A small image embedding model, trained from scratch.
Model: 48-pixel images, arch preact_resnet, norm layernorm, activation relu, widths [64, 112, 192].
Rows from block 5 of a small image embedding model, named by matrix and row number. Rows with one number belong to one channel. Each number is 128 + 24 x the weight over its row's rms, rounded and kept within 0 to 255. All counts start at 0. Numbers have three digits each. After the name is the row's rms in percent of the matrix's.
After each channel's rows are labels from the 100 images, of 14848, where the channel reaches its highest value: "place" is the part of the image that holds the peak. Only what is clearly more common there than usual is listed. The data: photos of plants and fungi (iNaturalist). In brackets: how many of the 100, against the usual share in percent.
# convs0: first 3x3 conv, stride 2 (model.blocks.5.convs.0.weight, 192x112x3x3, each kernel summed), inputs 0-55
# convs1: second 3x3 conv (model.blocks.5.convs.1.weight, 192x192x3x3, transposed, each kernel summed), outputs 0-63

convs0.81 089:149102072146137098157148160150083129124115094143118161111064105096104146132109132117123110122129138154119110149164157150131140103108115124147112169136078137132130131135
convs1.81 087:136108131113129121150141112119104126114071084135134115150121143145141120112146124151122107108135138098129112158127121137182130140192109163091119126143069120121136138112153100101106120198108159
place: middle right (27 vs 11.1)

convs0.38 109:137110136114126117041120137101129112091104157117100129102107137135117065128108162080128140095106129126119121142116105126123109132137114153089107106130139160163091134139
convs1.38 092:147098147094148106147125121100115123099139141119113112098100120067124149107092131097096106138133123139111175149146126102165100142135114129137105092140112127136119108102148137137126096215129127
place: top centre (27 vs 11.1)

convs0.126 094:110188128115121138135110127149135149138096134155126160145132099103143103102143129128141093096120120085109123143099090110136105105116137137119097139142099174153093148167
convs1.126 094:141111125119141113126140118138123138105127146151132116110167130134124129136118093125140138116122090114075130125132121106140151103077121140028104102141105156149107110109141128121142151214131120
place: bottom right (32 vs 11.1)

convs0.13 089:119129101124148103095147117148133120149113129177124121138155140151092120145102150130142107134150167090150109121145151124113145080102135131113112061139129075149117142153
convs1.13 087:131111139126174137107130156118110154107129125130124093134116142155125126109147127148092086158099116101089194116147132138151106129121149135032146134144145094124142131126138140119141147241129127
place: bottom centre (30 vs 11.1)

convs0.99 083:083148118111150137107132144119169106138107132165088106131135125159187161116107161097149114072129122153103130103111107105094123124146125125110148117166133132119091114119
convs1.99 090:129144110124160123112113117145120113123116124136099109095063136034132097139106127144096122101113113179163140160139134129101118133133130149110116171127111150128087095144150135147106107159121132
place: top centre (27 vs 11.1)

convs0.140 102:118140101099092125113152141125124148164101120151113147108121109131048107145132149156087098113091137154139108111115121138129161153093124153116093179116104133136126110131
convs1.140 095:117101146172110124143097161105105122091150136138133102098145137156117144156133110143130133124131107143123155145164115078134128133112133133098134149153104128116139153122121131130101136173134129
place: bottom centre (27 vs 11.1)

convs0.146 135:137123104164140140148139169172141115121162156109158121170152124142140161154130140097113123143136129112156146153105145141129156130134152158125182108126155123132124114168
convs1.146 107:173121117108114137108142128110132161122093116159070151128125097137133128096162187132088152133151142106100124137157121105138131112135089147124155120144114116139146139082152084103100152206121166
place: top left (29 vs 11.1)

convs0.134 093:135126123130135133119121103137176128131139143150159181132123147149153129125110168075123124125119184126163119128137160143096143111123124121128139125158160118132101112131
convs1.134 096:121139116070149115128133136137126116123132120085076140113114110124118118122134132134122113151104105120124191139150108130114137163111157145113086157124145129128124148156113124131138136201092122
place: bottom right (29 vs 11.1)

convs0.112 075:073132105067107111132094103120078139141122153150106128151166072103110127112107123091151101119136118091152143117089149134102125109124129120130094148125108130142145057129
convs1.112 087:152150133148057119158078145089127126102166132163118148124124138140115145107089155121162109132115143146121159084125144121129141115108110114067107101133130127076134133058118136145122140208109183
place: bottom centre (28 vs 11.1)

convs0.76 104:069138138143148114097147077106106160083098105106120090081111130128103154094109109126088096151112141142160132118141116148084148165098148137113112141111144152097149149140
convs1.76 118:128119115115134116141134132110120125107142111117109116112101098118101124126121142116148120121126132116142153121124138132138135149130103120113133110139138135142135122107155133124131117253103141
place: top right (29 vs 11.1); top centre (29 vs 11.1)

convs0.149 082:102145084106132134140115119109141141082086170125069103071121115140120165138106129154151117119183095103111110139112129107128104145119098125114135092150132121152164127109
convs1.149 104:135164127102099113092120087059117118106138144133129124112105149139142119094115126131121130126112144071126087141112145167166133143135101153130105119094126151095128096079116157111140123148115156
place: bottom centre (29 vs 11.1)

convs0.22 105:108111128129114086133132103082127114141115114109152117096113094128151164120162150113119171126102138122139098123107150097140103175165152132115133132109122112149138107108
convs1.22 111:126127115116163136161099143103092101128114138130151099126126141159150104122126104112168153145109135159137157114134154129142145163115112143134089160115130130139140109151142132120109114239119098
place: middle right (30 vs 11.1)

convs0.55 099:120135138131118153108149132092097138155117127153133161136133124119139104138115143138096109151080140150103111129112127156121157052100112147119128135112135127140135141111
convs1.55 096:141073108139163136139130102075135130074134124128110144118144161129129088144119131103104154116098142152126144153139117096132114163139056149102140115124116168110082135152155135142111111196155111
place: top centre (46 vs 11.1)

convs0.6 087:130076152121154101125111107142099125131130117125137150158116121102119106149105116132150124157122128122136142134138122130101112048133137115080089124072138119125126131154
convs1.6 091:142089137101153128152142123082133158101128134126121158112149162127124120090113134113113140129091099179123155126116125097114139133119067153118114111094135153147084138107121114148113114222122147
place: top centre (28 vs 11.1)

convs0.110 080:154111102119135139127121160124087128100109116098149090125159131149139153141086094148102128118125141121099122106144139141133126118131119093158162104134111090145127093117
convs1.110 091:123143167132142124143145129119126145135094126103147111153101119150114127159149179117158131163068142099134093149137095133107105122106113123116147122137124132125121118130179095100084111176168110
place: middle right (29 vs 11.1)

convs0.123 112:173127068112123116079151162141121098113099128126122106119096088146135128128102152149093135086128108152119099131108166092132138165114126130106117127135139136142113137109
convs1.123 098:150146128148155143106115132110135079149134127127103152091127122124136108164134160144122149133130123093134132117129107132131134150136123159126093135118089143119090137091132155120138129185099138
place: top centre (28 vs 11.1)

convs0.77 093:193153089152099147130165169153116096106129140147128128162144160148111103111119149103121162098088153125112161166116132158144141144131123179089118130150165139133119108151
convs1.77 087:160141117128118145116138092128117127118112137109124091147126094111091100110139149108143105103142134157141127130131121100113139133136114124086206100150130133147108116161120121134120109205114170
place: top centre (28 vs 11.1)

convs0.155 089:112130104128099123096115151092093157127133133106158104126112114096089130130096138104060113142120116116152107117124162094132148161125119093098114120122112119152150105137
convs1.155 097:092121120173156135138094110134126092082125120136125120123120108120097136137138106121130158135123125145120163142132109141114121127103118129109165114143114127110130150119150146121127130232079124
place: top left (30 vs 11.1)

convs0.150 095:109108119148103109159105115157176159110155098092091150143120143107121126075121110137134149152085070158129134085107091144119128122145168113166155143109111114103119141097
convs1.150 095:113133105132138093157103137133135121150100128130133123133116136103149119113166143141106155163131092148143152080135091110085171115135163148121128144165126119127120101147119112088093098168105181
place: bottom centre (28 vs 11.1)

convs0.114 082:147116133165140136141155120123131144120120140145141135140130118152089121118131135117114128123120131138102136158163071140131128069123111116105144123117111123112116143115
convs1.114 103:117167123143129123138139096147101154157104082137159132141103137156122138085148108117160156092110158093176111142144107106106122114134148134122126109139128139145126135113159085111116127199116140
place: centre (37 vs 11.1)

convs0.138 097:123120162115144101116118125126119108118106146135130121093119159138134134143108099088145136122106145126129143120095106139105130077139129111112115154150130131096076114177
convs1.138 098:153067120127123145131161166121131143097110163122133123085108087089113156112119129111165142110152104168138133134119108149104143112126104175092095100174104144149139136069156127138140115146128114
place: bottom centre (30 vs 11.1)

convs0.176 101:127111070136081116155084150136157094114153131098127147124121126095145109125115114094172141144143102091132149143065101178090128143129098114153160132132136082129154083139
convs1.176 104:155124123105151130129140103091154142124099090134106094106093091118144110108130148112150134133164143085129179114096122129138113105061129156118125125200151103136101150143174128168156125190105168
place: middle left (31 vs 11.1)

convs0.128 095:145150111102120162112120123145112115152115110185145130132121117115139151148110131143125127087099119140129113171120169141089107102114132123104129115151118128082112130111
convs1.128 096:165139110136068125103096151120134151110142150138113109103152156121117119118103125108113144122125106170125095131142097105092143142105156135020143142119107151103125073115130121079149134200112095
place: top centre (31 vs 11.1)

convs0.31 080:143114103119116146129105151110118144157128126100146149098117119126121080129097051106128158120169106126156113101123086116133133106140136060122136094089136119142118118108
convs1.31 106:143132136061149134138132127089118129161098110124136099143141146133105140139138137109113153146136105128127123088079147133150133135079128102172090135105138135117135145131137135131116113223143135
place: bottom centre (42 vs 11.1)

convs0.20 091:158133113143096153131118151134168105088128127118145139121113142121133081140101134098148120135135144130095120122125133128110069128118101138087143128104177142132088145147
convs1.20 094:156124124115139109119144087129150143122149094116134119125122130147125123116084160167145165120119119095114141108144099123153116114091127175062124112121111148147082170128160156141157121177131161
place: centre (33 vs 11.1)

convs0.72 081:144169102137174129124097109088158128111129115129090131091146130092052132137117158120112137141122121127133114135093106146141101155149121102108113141130127090115137132130
convs1.72 116:082134126117117114138107119125106137128147129135113107109175152140136153102113090129119138100142116106141160180139131126130119138113132149100127123144125129129108122121081115169115147138071146
place: bottom centre (38 vs 11.1); centre (29 vs 11.1)

convs0.94 102:114129116097146115121139146140146119160131169169091137117125160136122160152134161093123138108124162110125171148139171089169142121119122112088124104148166117128100116134
convs1.94 094:125120128151154084151130141125128144137103098083128121114132158112129103131138147135125108111122111130140120152129131124147121115135109129019128124096101155157079098146103109136130126221112136
place: top centre (31 vs 11.1)

convs0.96 076:153135120128128107129116077116149096128100109130113158114134160159113117152081121133140113136115140175144140147178134164160127142106132107152143112156138153129116179133
convs1.96 094:121097125131151140159127167110131133104131135126132142151115097138102162090101099122087154125159070174092195133107141099132141165129166131156075111142129137136145103128121125138153121182115117
place: middle right (32 vs 11.1)

convs0.34 100:138153118119081130126134127120154135112091151148117122142171126116130113134154156124105099132112119118104112146049129070142138080114087116139126126127086113143117130142
convs1.34 101:124137117127154123137120148130108140128156153138126089078117137118128130114126113081128132117153144121145113088088135146158115144082136118022134067120105138140093146128143128105119147227116117
place: bottom centre (31 vs 11.1)

convs0.58 123:115122100120123125139148113178123134161144136148194143162135144120117133157147134094091154125110151140154177146134155129159154124126155140122128104116165126151099089150
convs1.58 099:114108132123166112135077156104118097116133115113146158125162107140130094121130123139102133120104123153131141132150108129142139150108135134000087120129115134113085118142151133131157128248144118
place: top left (28 vs 11.1)