Weights of a small image embedding model: depths [2, 3, 3], widths [64, 112, 192].
Rows from block 4 of a small image embedding model, named by matrix and row number. Rows with one number belong to one channel. Each number is 50 + 15 x the weight over its row's rms, rounded and kept within 0 to 99. All counts start at 0.
After each channel's rows are labels from the 100 images, of 14848, where the channel reaches its highest value: "top examples" is what is common among them. Only what is clearly more common there than usual is listed. The data: photos of plants and fungi (iNaturalist). In brackets: how many of the 100, against the usual share in percent.
# convs0: first 3x3 conv (model.blocks.4.convs.0.weight, 112x112x3x3, each kernel summed), inputs 0-111
# convs1: second 3x3 conv (model.blocks.4.convs.1.weight, 112x112x3x3, transposed, each kernel summed), outputs 0-111

convs0.58:44 65 56 03 44 41 61 69 52 49 52 42 39 59 36 50 42 38 56 67 46 34 19 44 32 69 26 48 38 30 36 29 60 68 39 66 59 24 43 40 62 48 45 36 53 57 41 29 52 51 49 33 13 26 26 70 69 54 50 41 48 53 22 30 64 37 41 55 50 37 45 65 43 41 50 29 49 38 68 39 25 55 57 50 51 47 40 36 42 30 37 42 52 26 14 57 46 18 49 51 11 38 31 49 31 69 56 52 53 48 61 57
convs1.58:47 63 65 50 42 56 39 52 67 36 74 50 79 36 16 54 48 57 41 55 42 74 64 15 52 64 47 50 58 57 53 68 47 64 51 22 44 51 24 31 47 45 27 57 63 75 47 27 56 36 78 48 53 51 56 57 29 59 31 50 50 42 39 40 48 53 68 37 65 48 70 42 27 47 57 63 42 47 34 47 68 43 44 60 35 73 39 73 51 47 54 65 00 57 67 62 27 57 34 41 60 54 40 32 67 41 47 51 53 59 11 37
top examples: class Liliopsida (31 vs 9.5)

convs0.8:56 42 43 32 36 50 50 40 33 63 23 01 49 52 45 30 59 53 63 46 43 44 50 31 48 26 36 54 55 61 43 42 42 17 60 52 61 32 65 33 39 47 53 67 61 56 44 40 64 51 40 66 47 48 60 60 46 14 35 50 37 47 75 61 23 84 60 51 47 64 46 48 56 52 29 30 39 44 36 02 45 28 54 44 39 37 70 57 46 52 63 31 53 26 53 49 37 17 65 52 69 24 43 53 56 40 55 28 18 52 44 48
convs1.8:49 63 92 60 39 49 48 77 45 38 43 69 70 68 54 91 54 37 41 43 43 76 57 27 20 57 59 55 65 45 41 42 49 24 38 35 31 39 60 06 41 42 42 35 52 55 42 55 17 61 30 28 54 53 55 60 63 22 51 36 46 60 82 44 49 21 67 28 66 58 76 49 59 48 21 73 56 30 43 41 32 71 48 50 42 69 54 59 45 56 58 52 55 43 36 45 45 49 40 71 49 63 48 47 53 52 43 34 59 52 53 49
top examples: order Lamiales (33 vs 7.5)

convs0.79:53 64 43 40 34 36 55 40 56 37 04 61 62 38 22 51 43 54 48 43 39 51 45 36 47 57 22 61 46 28 50 67 55 40 55 49 69 51 50 63 29 38 48 45 58 39 23 31 69 11 35 50 37 30 58 55 54 56 37 34 56 44 26 51 72 31 32 29 54 25 81 47 35 46 41 41 13 40 42 53 39 52 32 66 30 61 64 67 64 30 64 28 24 61 28 51 69 48 47 56 74 59 58 33 55 74 42 62 66 37 47 42
convs1.79:18 74 42 64 59 42 42 33 42 52 47 40 46 53 81 74 23 49 54 59 63 36 60 46 54 58 47 57 36 10 14 44 53 49 58 31 54 27 38 91 28 79 55 25 51 48 57 50 54 39 43 31 46 51 38 56 59 72 50 40 67 60 48 35 32 31 41 72 62 55 47 47 59 62 46 16 52 66 41 55 10 44 45 71 45 44 54 56 48 60 36 49 71 58 61 71 72 48 48 43 41 47 63 57 55 15 52 42 73 34 57 45
top examples: family: Cactaceae (27 vs 3.4); species: Carnegiea gigantea (25 vs 0.3); text has "saguaro" (25 vs 0.3)

convs0.38:41 60 57 41 68 53 36 47 51 50 48 32 49 47 37 45 58 28 53 18 70 41 63 18 39 43 29 49 19 66 14 70 35 56 52 27 42 42 47 21 37 58 33 38 47 49 87 53 38 54 54 56 47 33 43 47 63 55 32 48 62 32 46 09 19 59 48 51 69 51 33 42 35 38 67 40 19 42 50 50 47 44 61 44 45 60 35 40 33 39 23 67 42 40 48 53 30 50 38 29 35 18 42 42 62 62 50 26 23 51 60 42
convs1.38:33 46 36 61 66 69 70 67 34 18 37 55 69 65 45 58 52 80 52 67 47 36 48 48 31 57 60 33 46 40 77 59 55 46 28 30 90 46 41 00 43 62 56 37 31 44 35 47 41 35 42 40 35 45 42 40 67 53 45 59 58 46 59 44 64 58 51 49 83 61 51 27 54 72 71 52 51 42 32 47 47 43 45 47 46 59 63 62 65 44 54 32 18 77 37 37 61 60 65 67 34 44 38 40 44 61 45 62 39 21 16 55
top examples: order Pinales (35 vs 2.9); class Pinopsida (35 vs 2.9); family: Pinaceae (34 vs 2)

convs0.36:48 56 57 33 56 45 34 21 30 39 59 35 33 46 13 37 32 35 39 51 56 36 41 49 42 31 35 35 58 18 69 50 35 58 41 45 36 36 66 65 61 11 49 42 41 28 44 51 33 45 54 32 23 55 49 43 62 41 30 51 28 24 53 55 09 49 52 25 56 31 59 41 50 48 69 52 44 33 54 51 31 36 60 62 62 71 45 52 43 13 63 31 60 27 65 40 53 63 56 40 46 33 58 32 21 45 52 58 23 52 35 57
convs1.36:42 77 81 64 40 44 51 61 61 62 50 60 46 64 60 37 51 34 58 27 39 58 43 58 21 26 38 59 65 47 32 52 82 63 59 61 32 56 51 15 61 51 31 56 87 37 37 45 21 33 51 63 62 41 67 38 47 48 48 63 51 65 14 65 51 57 64 55 58 65 78 51 34 42 60 41 80 23 56 30 45 39 36 71 32 49 44 34 35 48 47 40 35 53 24 55 58 67 27 47 52 15 34 35 54 55 32 45 56 52 56 37
top examples: class: Liliopsida (27 vs 9.5); order Asparagales (26 vs 4.6); family: Asparagaceae (26 vs 2.5)

convs0.42:39 51 51 22 39 39 78 42 22 32 43 54 44 44 14 58 42 48 24 64 65 51 22 40 42 56 26 41 27 40 42 36 21 37 41 39 51 10 37 42 70 33 48 21 39 57 76 29 49 43 55 55 66 45 45 64 56 37 44 33 50 51 30 58 24 37 51 34 42 37 42 35 54 28 37 41 47 51 79 35 62 59 56 50 52 56 46 35 57 29 51 64 60 48 66 48 67 51 60 22 57 23 48 30 35 76 46 47 20 57 55 44
convs1.42:59 33 50 54 30 63 61 35 44 62 54 63 44 30 49 20 80 76 44 19 42 77 57 17 57 17 48 51 80 66 33 76 73 65 50 47 61 51 19 53 64 56 42 57 71 41 52 32 34 38 62 50 45 61 66 31 62 42 21 59 47 40 30 55 67 60 52 43 52 39 55 44 50 70 49 69 53 41 51 34 50 54 83 64 28 68 42 61 38 46 46 33 20 44 47 52 41 57 51 76 35 45 42 27 57 34 39 53 51 28 40 72
top examples: order Asparagales (37 vs 4.6); family: Asparagaceae (35 vs 2.5); text has "yucca" (32 vs 1)

convs0.71:40 38 50 74 69 71 32 73 52 50 58 61 56 18 46 21 53 32 66 72 66 66 61 48 68 46 44 35 48 65 68 51 68 40 69 55 48 70 60 45 62 49 46 68 32 56 63 64 28 25 54 54 42 54 29 72 49 54 62 28 69 80 36 56 44 44 47 49 35 18 73 40 49 40 29 39 73 40 23 55 58 45 50 30 61 63 03 57 28 64 62 47 19 56 42 49 23 51 48 56 53 51 33 66 55 34 53 65 57 55 60 45
convs1.71:45 72 49 28 64 50 57 35 64 58 28 35 59 68 62 52 37 42 82 70 60 63 33 35 56 37 48 37 24 60 44 49 26 68 22 62 11 19 53 77 50 60 51 57 61 34 47 90 30 45 60 49 45 39 61 62 66 31 53 43 70 26 31 46 42 65 36 58 51 40 64 36 90 56 66 61 59 61 57 82 46 40 57 58 50 48 44 70 42 44 50 40 40 54 53 56 64 59 46 67 53 24 81 42 31 61 46 50 45 58 53 62
top examples: order Lamiales (28 vs 7.5)

convs0.44:55 43 60 46 69 61 54 43 49 55 50 33 29 59 81 33 49 36 54 53 42 40 77 49 53 39 53 57 83 28 39 79 42 51 48 69 63 75 45 49 52 31 67 64 54 59 72 42 49 66 66 39 41 25 61 47 60 49 62 48 56 52 50 48 55 62 83 67 49 56 69 54 41 47 35 89 51 36 35 39 65 30 21 60 69 53 86 55 55 50 53 63 60 26 72 55 22 62 54 41 61 03 30 38 47 39 42 37 38 35 55 70
convs1.44:29 67 77 46 44 47 50 51 32 84 52 46 24 67 84 75 37 38 77 55 40 55 60 37 61 45 44 76 79 42 54 48 49 34 52 70 40 50 32 40 48 40 26 63 46 47 60 56 29 74 54 33 46 44 52 27 68 42 51 51 51 77 29 52 45 47 78 54 42 57 55 78 66 39 47 77 30 39 45 61 37 58 74 50 45 54 29 45 60 47 48 59 22 21 78 42 54 47 16 43 48 37 70 54 55 64 67 40 37 34 53 42
top examples: order Lamiales (40 vs 7.5); family: Plantaginaceae (39 vs 2.5); text has "speedwell" (38 vs 1.1); text has "veronica" (38 vs 1.1)

convs0.52:47 59 28 57 44 39 05 11 54 63 55 54 79 37 18 39 39 44 45 72 56 58 64 35 36 47 62 25 73 43 53 58 70 47 56 48 29 33 52 33 61 61 33 43 45 28 55 37 62 69 58 34 54 46 43 46 55 43 46 33 37 46 47 41 31 44 69 33 67 65 36 42 55 44 65 36 82 44 32 49 60 35 46 70 80 58 49 43 60 53 39 57 47 67 68 46 50 51 75 36 56 50 71 34 69 46 76 19 17 51 65 41
convs1.52:63 65 63 31 50 47 52 39 50 50 73 45 61 65 38 66 33 60 43 55 77 22 42 47 20 25 61 74 55 68 58 60 54 58 17 32 33 42 60 47 60 54 55 62 38 37 58 33 45 43 81 35 46 46 61 59 32 26 64 46 35 55 38 32 58 31 34 41 41 45 58 36 45 28 60 59 75 40 57 42 75 30 33 65 61 28 40 48 27 39 60 58 41 61 40 27 25 36 69 39 58 27 33 23 69 67 35 42 31 61 51 19
top examples: order Lamiales (25 vs 7.5)

convs0.76:36 50 48 32 59 52 36 28 47 43 39 56 26 56 51 24 48 41 41 39 50 36 67 57 29 46 31 51 71 53 52 52 44 47 51 54 37 46 49 30 44 23 46 71 44 31 49 39 46 43 38 39 60 49 60 41 30 58 32 67 39 36 33 72 32 51 72 45 23 94 29 34 37 38 51 53 52 31 52 35 46 35 29 43 52 41 86 42 48 16 00 62 41 23 52 42 58 52 50 46 49 66 51 35 64 55 39 49 38 59 46 33
convs1.76:51 59 34 47 71 59 42 52 61 37 50 77 55 27 40 68 50 29 27 57 46 64 65 62 44 47 77 52 27 45 53 38 41 44 55 58 33 44 60 24 50 51 42 53 56 54 48 25 52 20 50 51 45 29 68 52 76 50 28 63 15 41 79 50 42 55 50 39 69 61 48 49 31 65 86 41 62 42 65 38 34 22 50 26 28 52 62 20 52 43 57 49 40 44 32 49 17 74 67 53 50 47 41 27 42 74 26 70 51 49 24 57
top examples: class: Pinopsida (34 vs 2.9); order: Pinales (34 vs 2.9); family: Pinaceae (31 vs 2); text has "pinus" (30 vs 0.9)

convs0.50:63 68 84 67 52 66 28 64 62 56 45 62 80 55 59 55 60 60 61 64 47 45 66 66 62 59 68 62 54 46 69 31 77 54 73 51 73 39 22 41 60 52 44 50 38 61 64 57 26 40 54 33 60 73 68 81 55 37 65 65 40 71 58 63 24 64 49 69 28 64 45 43 49 72 42 39 56 76 64 50 40 28 44 44 69 68 33 58 50 59 72 63 72 42 65 73 59 55 57 71 37 68 45 65 78 48 60 58 39 50 28 25
convs1.50:67 39 36 71 20 53 51 54 64 52 62 74 70 34 55 23 68 52 45 70 50 75 63 21 48 69 39 42 51 51 62 40 46 28 56 81 58 47 38 35 40 71 12 41 76 48 59 54 17 35 36 40 62 60 33 42 61 56 30 66 61 51 45 68 14 34 43 64 73 65 60 64 63 49 57 31 60 57 37 43 52 68 79 41 39 42 49 35 45 73 41 62 39 53 39 62 38 48 60 84 42 45 62 65 43 73 55 57 44 65 43 57
top examples: order Lamiales (27 vs 7.5)

convs0.90:64 37 42 31 51 46 55 65 40 54 68 63 49 21 22 31 39 31 51 82 21 62 32 44 09 60 36 60 25 32 62 32 42 52 44 59 52 26 27 56 47 32 38 49 50 29 39 61 30 39 48 46 12 38 35 51 51 44 56 38 63 48 53 54 50 29 17 39 61 25 68 46 50 34 65 47 64 31 32 35 28 57 52 40 66 63 67 53 36 43 75 55 37 43 50 26 55 43 24 47 43 43 32 39 46 64 45 53 51 57 20 59
convs1.90:42 78 67 54 41 50 62 42 20 52 52 52 66 62 05 41 27 77 48 56 38 70 35 33 27 32 42 55 80 53 69 50 44 80 44 24 60 47 37 44 52 62 48 45 50 57 52 62 59 33 76 27 44 60 56 59 77 43 28 36 65 38 43 51 51 37 30 18 72 30 59 22 44 57 46 67 52 53 45 53 50 51 44 79 26 56 67 66 43 52 47 56 15 70 52 52 65 47 45 55 40 49 28 27 61 57 59 49 54 55 43 30
top examples: class Liliopsida (30 vs 9.5)

convs0.14:28 67 60 43 39 56 42 55 68 39 36 72 61 35 21 63 36 44 51 45 54 58 41 74 37 57 54 55 37 45 54 33 38 50 30 04 51 38 54 38 41 57 56 55 47 50 52 50 53 50 32 51 57 45 65 43 24 21 09 59 41 63 73 48 35 51 30 42 60 46 55 41 42 53 48 37 56 61 48 43 50 34 22 52 05 65 55 54 38 36 24 69 10 36 62 50 48 46 44 59 53 72 69 72 43 28 24 25 51 39 28 56
convs1.14:54 70 59 42 54 66 72 50 42 48 43 76 86 39 52 54 44 64 21 66 40 57 64 80 45 65 70 38 54 50 50 34 47 74 53 55 41 33 85 08 65 63 77 28 59 48 48 70 52 74 56 58 71 71 68 49 45 32 52 50 50 56 65 77 53 51 52 63 31 55 32 45 59 53 51 74 71 65 51 54 43 59 40 27 53 49 55 28 58 59 41 63 51 39 56 21 29 29 55 51 36 64 36 38 32 36 44 26 25 51 34 56
top examples: class Polypodiopsida (39 vs 4.5); order Polypodiales (34 vs 3.6); text has "fern" (33 vs 3.1)

convs0.27:77 71 65 49 42 30 42 72 75 59 44 56 81 63 51 67 33 49 51 66 64 60 58 58 58 37 77 64 49 43 53 37 62 71 55 57 53 27 55 54 52 54 65 28 38 64 71 41 62 35 67 49 52 68 45 60 48 64 53 45 62 52 68 82 52 54 55 42 20 44 56 36 52 37 20 32 61 64 84 55 56 65 55 36 68 72 64 61 70 56 74 52 52 18 65 55 38 33 50 46 23 54 74 51 75 62 87 67 51 52 31 51
convs1.27:66 68 42 41 52 56 55 14 68 45 55 59 63 58 50 55 23 55 40 33 27 34 52 51 45 32 40 68 36 70 36 49 49 44 32 55 65 30 63 71 64 39 37 56 60 23 44 56 55 46 60 20 63 60 60 34 76 16 60 35 50 36 30 62 44 28 52 63 46 59 66 55 54 52 45 82 42 69 37 67 49 35 50 74 37 79 51 64 90 63 85 30 42 44 44 61 49 37 59 53 63 48 67 35 69 44 35 41 53 50 19 50
top examples: order Asparagales (34 vs 4.6); family: Asparagaceae (29 vs 2.5); text has "yucca" (25 vs 1)

convs0.88:56 66 65 57 67 42 49 66 59 71 52 43 75 72 70 70 81 56 77 68 54 48 69 76 75 50 69 60 56 55 50 47 62 46 62 72 63 37 57 48 57 71 52 54 46 63 64 74 38 55 73 46 53 49 36 73 55 34 60 43 61 73 65 68 67 74 52 80 36 65 46 59 59 66 39 52 73 64 61 48 54 42 60 54 81 50 54 47 47 72 94 58 58 50 82 64 56 55 41 70 46 48 60 74 79 66 61 64 40 63 38 48
convs1.88:26 72 58 42 69 60 60 39 48 70 53 60 69 62 61 46 38 57 72 65 49 66 51 29 53 46 55 39 62 62 35 66 33 45 53 44 45 37 49 57 32 68 47 35 43 47 47 65 46 72 49 82 45 47 74 54 39 58 48 50 34 73 55 02 71 50 50 68 99 71 30 64 60 40 54 53 55 39 35 56 53 56 34 57 58 45 41 42 66 51 68 59 40 32 45 66 36 55 07 50 04 46 48 54 57 53 52 62 32 31 33 60
top examples: kingdom Fungi (26 vs 3.2); phylum Basidiomycota (25 vs 2); class Agaricomycetes (25 vs 2)

convs0.29:18 54 57 48 23 36 32 37 94 44 33 67 60 50 32 66 54 19 71 28 26 53 66 38 33 33 48 40 21 30 61 67 49 54 55 62 44 44 44 57 44 63 27 44 70 56 29 63 40 30 41 46 43 59 47 46 45 57 50 32 47 41 27 44 26 19 47 40 66 52 66 36 44 43 49 35 49 35 46 69 34 74 42 62 23 55 42 65 44 59 57 08 38 52 46 45 63 43 27 62 73 48 59 46 64 61 51 60 70 40 44 31
convs1.29:57 59 32 54 68 28 32 70 62 69 71 48 39 35 67 75 63 41 78 54 68 54 74 59 49 61 34 42 65 54 14 42 41 61 40 46 49 43 61 87 45 73 47 43 61 76 32 66 38 76 54 47 48 47 47 47 28 59 47 38 48 61 58 76 19 59 42 81 48 75 58 48 70 32 42 44 59 48 55 51 50 40 49 52 46 22 29 38 47 46 61 48 50 56 42 78 64 51 34 36 25 41 60 90 42 50 61 41 65 54 68 27
top examples: order Caryophyllales (30 vs 7.9); family: Cactaceae (28 vs 3.4)

convs0.97:49 46 78 43 57 37 17 41 18 67 79 47 36 55 53 54 54 22 50 43 63 60 71 53 57 38 64 59 77 47 58 34 54 57 39 42 44 42 33 70 55 74 27 66 51 57 36 50 23 50 63 51 55 61 32 52 46 48 38 50 51 77 66 67 06 79 70 45 52 57 28 44 68 51 58 36 56 51 43 58 37 51 67 45 49 72 15 41 40 43 80 51 55 67 63 48 23 50 48 56 65 40 60 44 55 81 49 59 50 34 32 24
convs1.97:47 61 78 41 52 58 35 70 73 48 22 42 58 73 70 72 68 53 57 42 42 52 60 22 49 56 44 42 49 25 36 23 58 53 44 83 39 27 43 46 50 42 43 23 46 56 55 59 45 80 57 24 50 38 33 50 74 53 36 55 36 64 74 54 38 58 67 58 53 66 54 35 37 47 46 50 26 52 59 45 48 43 50 24 52 70 51 55 76 68 67 53 40 52 72 55 35 55 08 67 45 73 68 72 48 52 55 62 45 48 29 88
top examples: order Lamiales (41 vs 7.5)

convs0.82:27 27 65 52 52 45 52 23 31 57 49 56 32 37 19 44 47 39 54 33 46 41 38 34 44 61 33 48 65 44 54 60 17 14 46 48 37 63 54 60 47 30 48 41 41 32 21 42 32 43 44 34 51 53 51 47 40 48 41 60 46 55 36 50 54 06 51 25 26 41 72 45 36 22 39 32 51 21 57 51 61 46 59 43 61 43 39 52 39 28 21 56 38 39 12 63 52 34 51 33 39 61 35 28 68 61 50 60 49 75 43 21
convs1.82:45 52 22 33 61 59 61 57 54 25 28 73 55 42 47 53 72 50 39 61 29 36 48 53 48 67 79 39 36 37 45 60 40 23 44 44 43 58 50 52 45 57 70 44 44 40 51 16 46 16 45 38 34 45 39 62 75 63 51 49 56 24 76 59 43 57 46 57 76 61 54 52 63 81 69 52 26 39 52 43 40 12 42 45 52 53 55 37 39 30 69 28 45 64 57 62 68 55 65 76 36 44 32 42 37 31 47 73 76 51 25 78
top examples: order Pinales (45 vs 2.9); class Pinopsida (45 vs 2.9)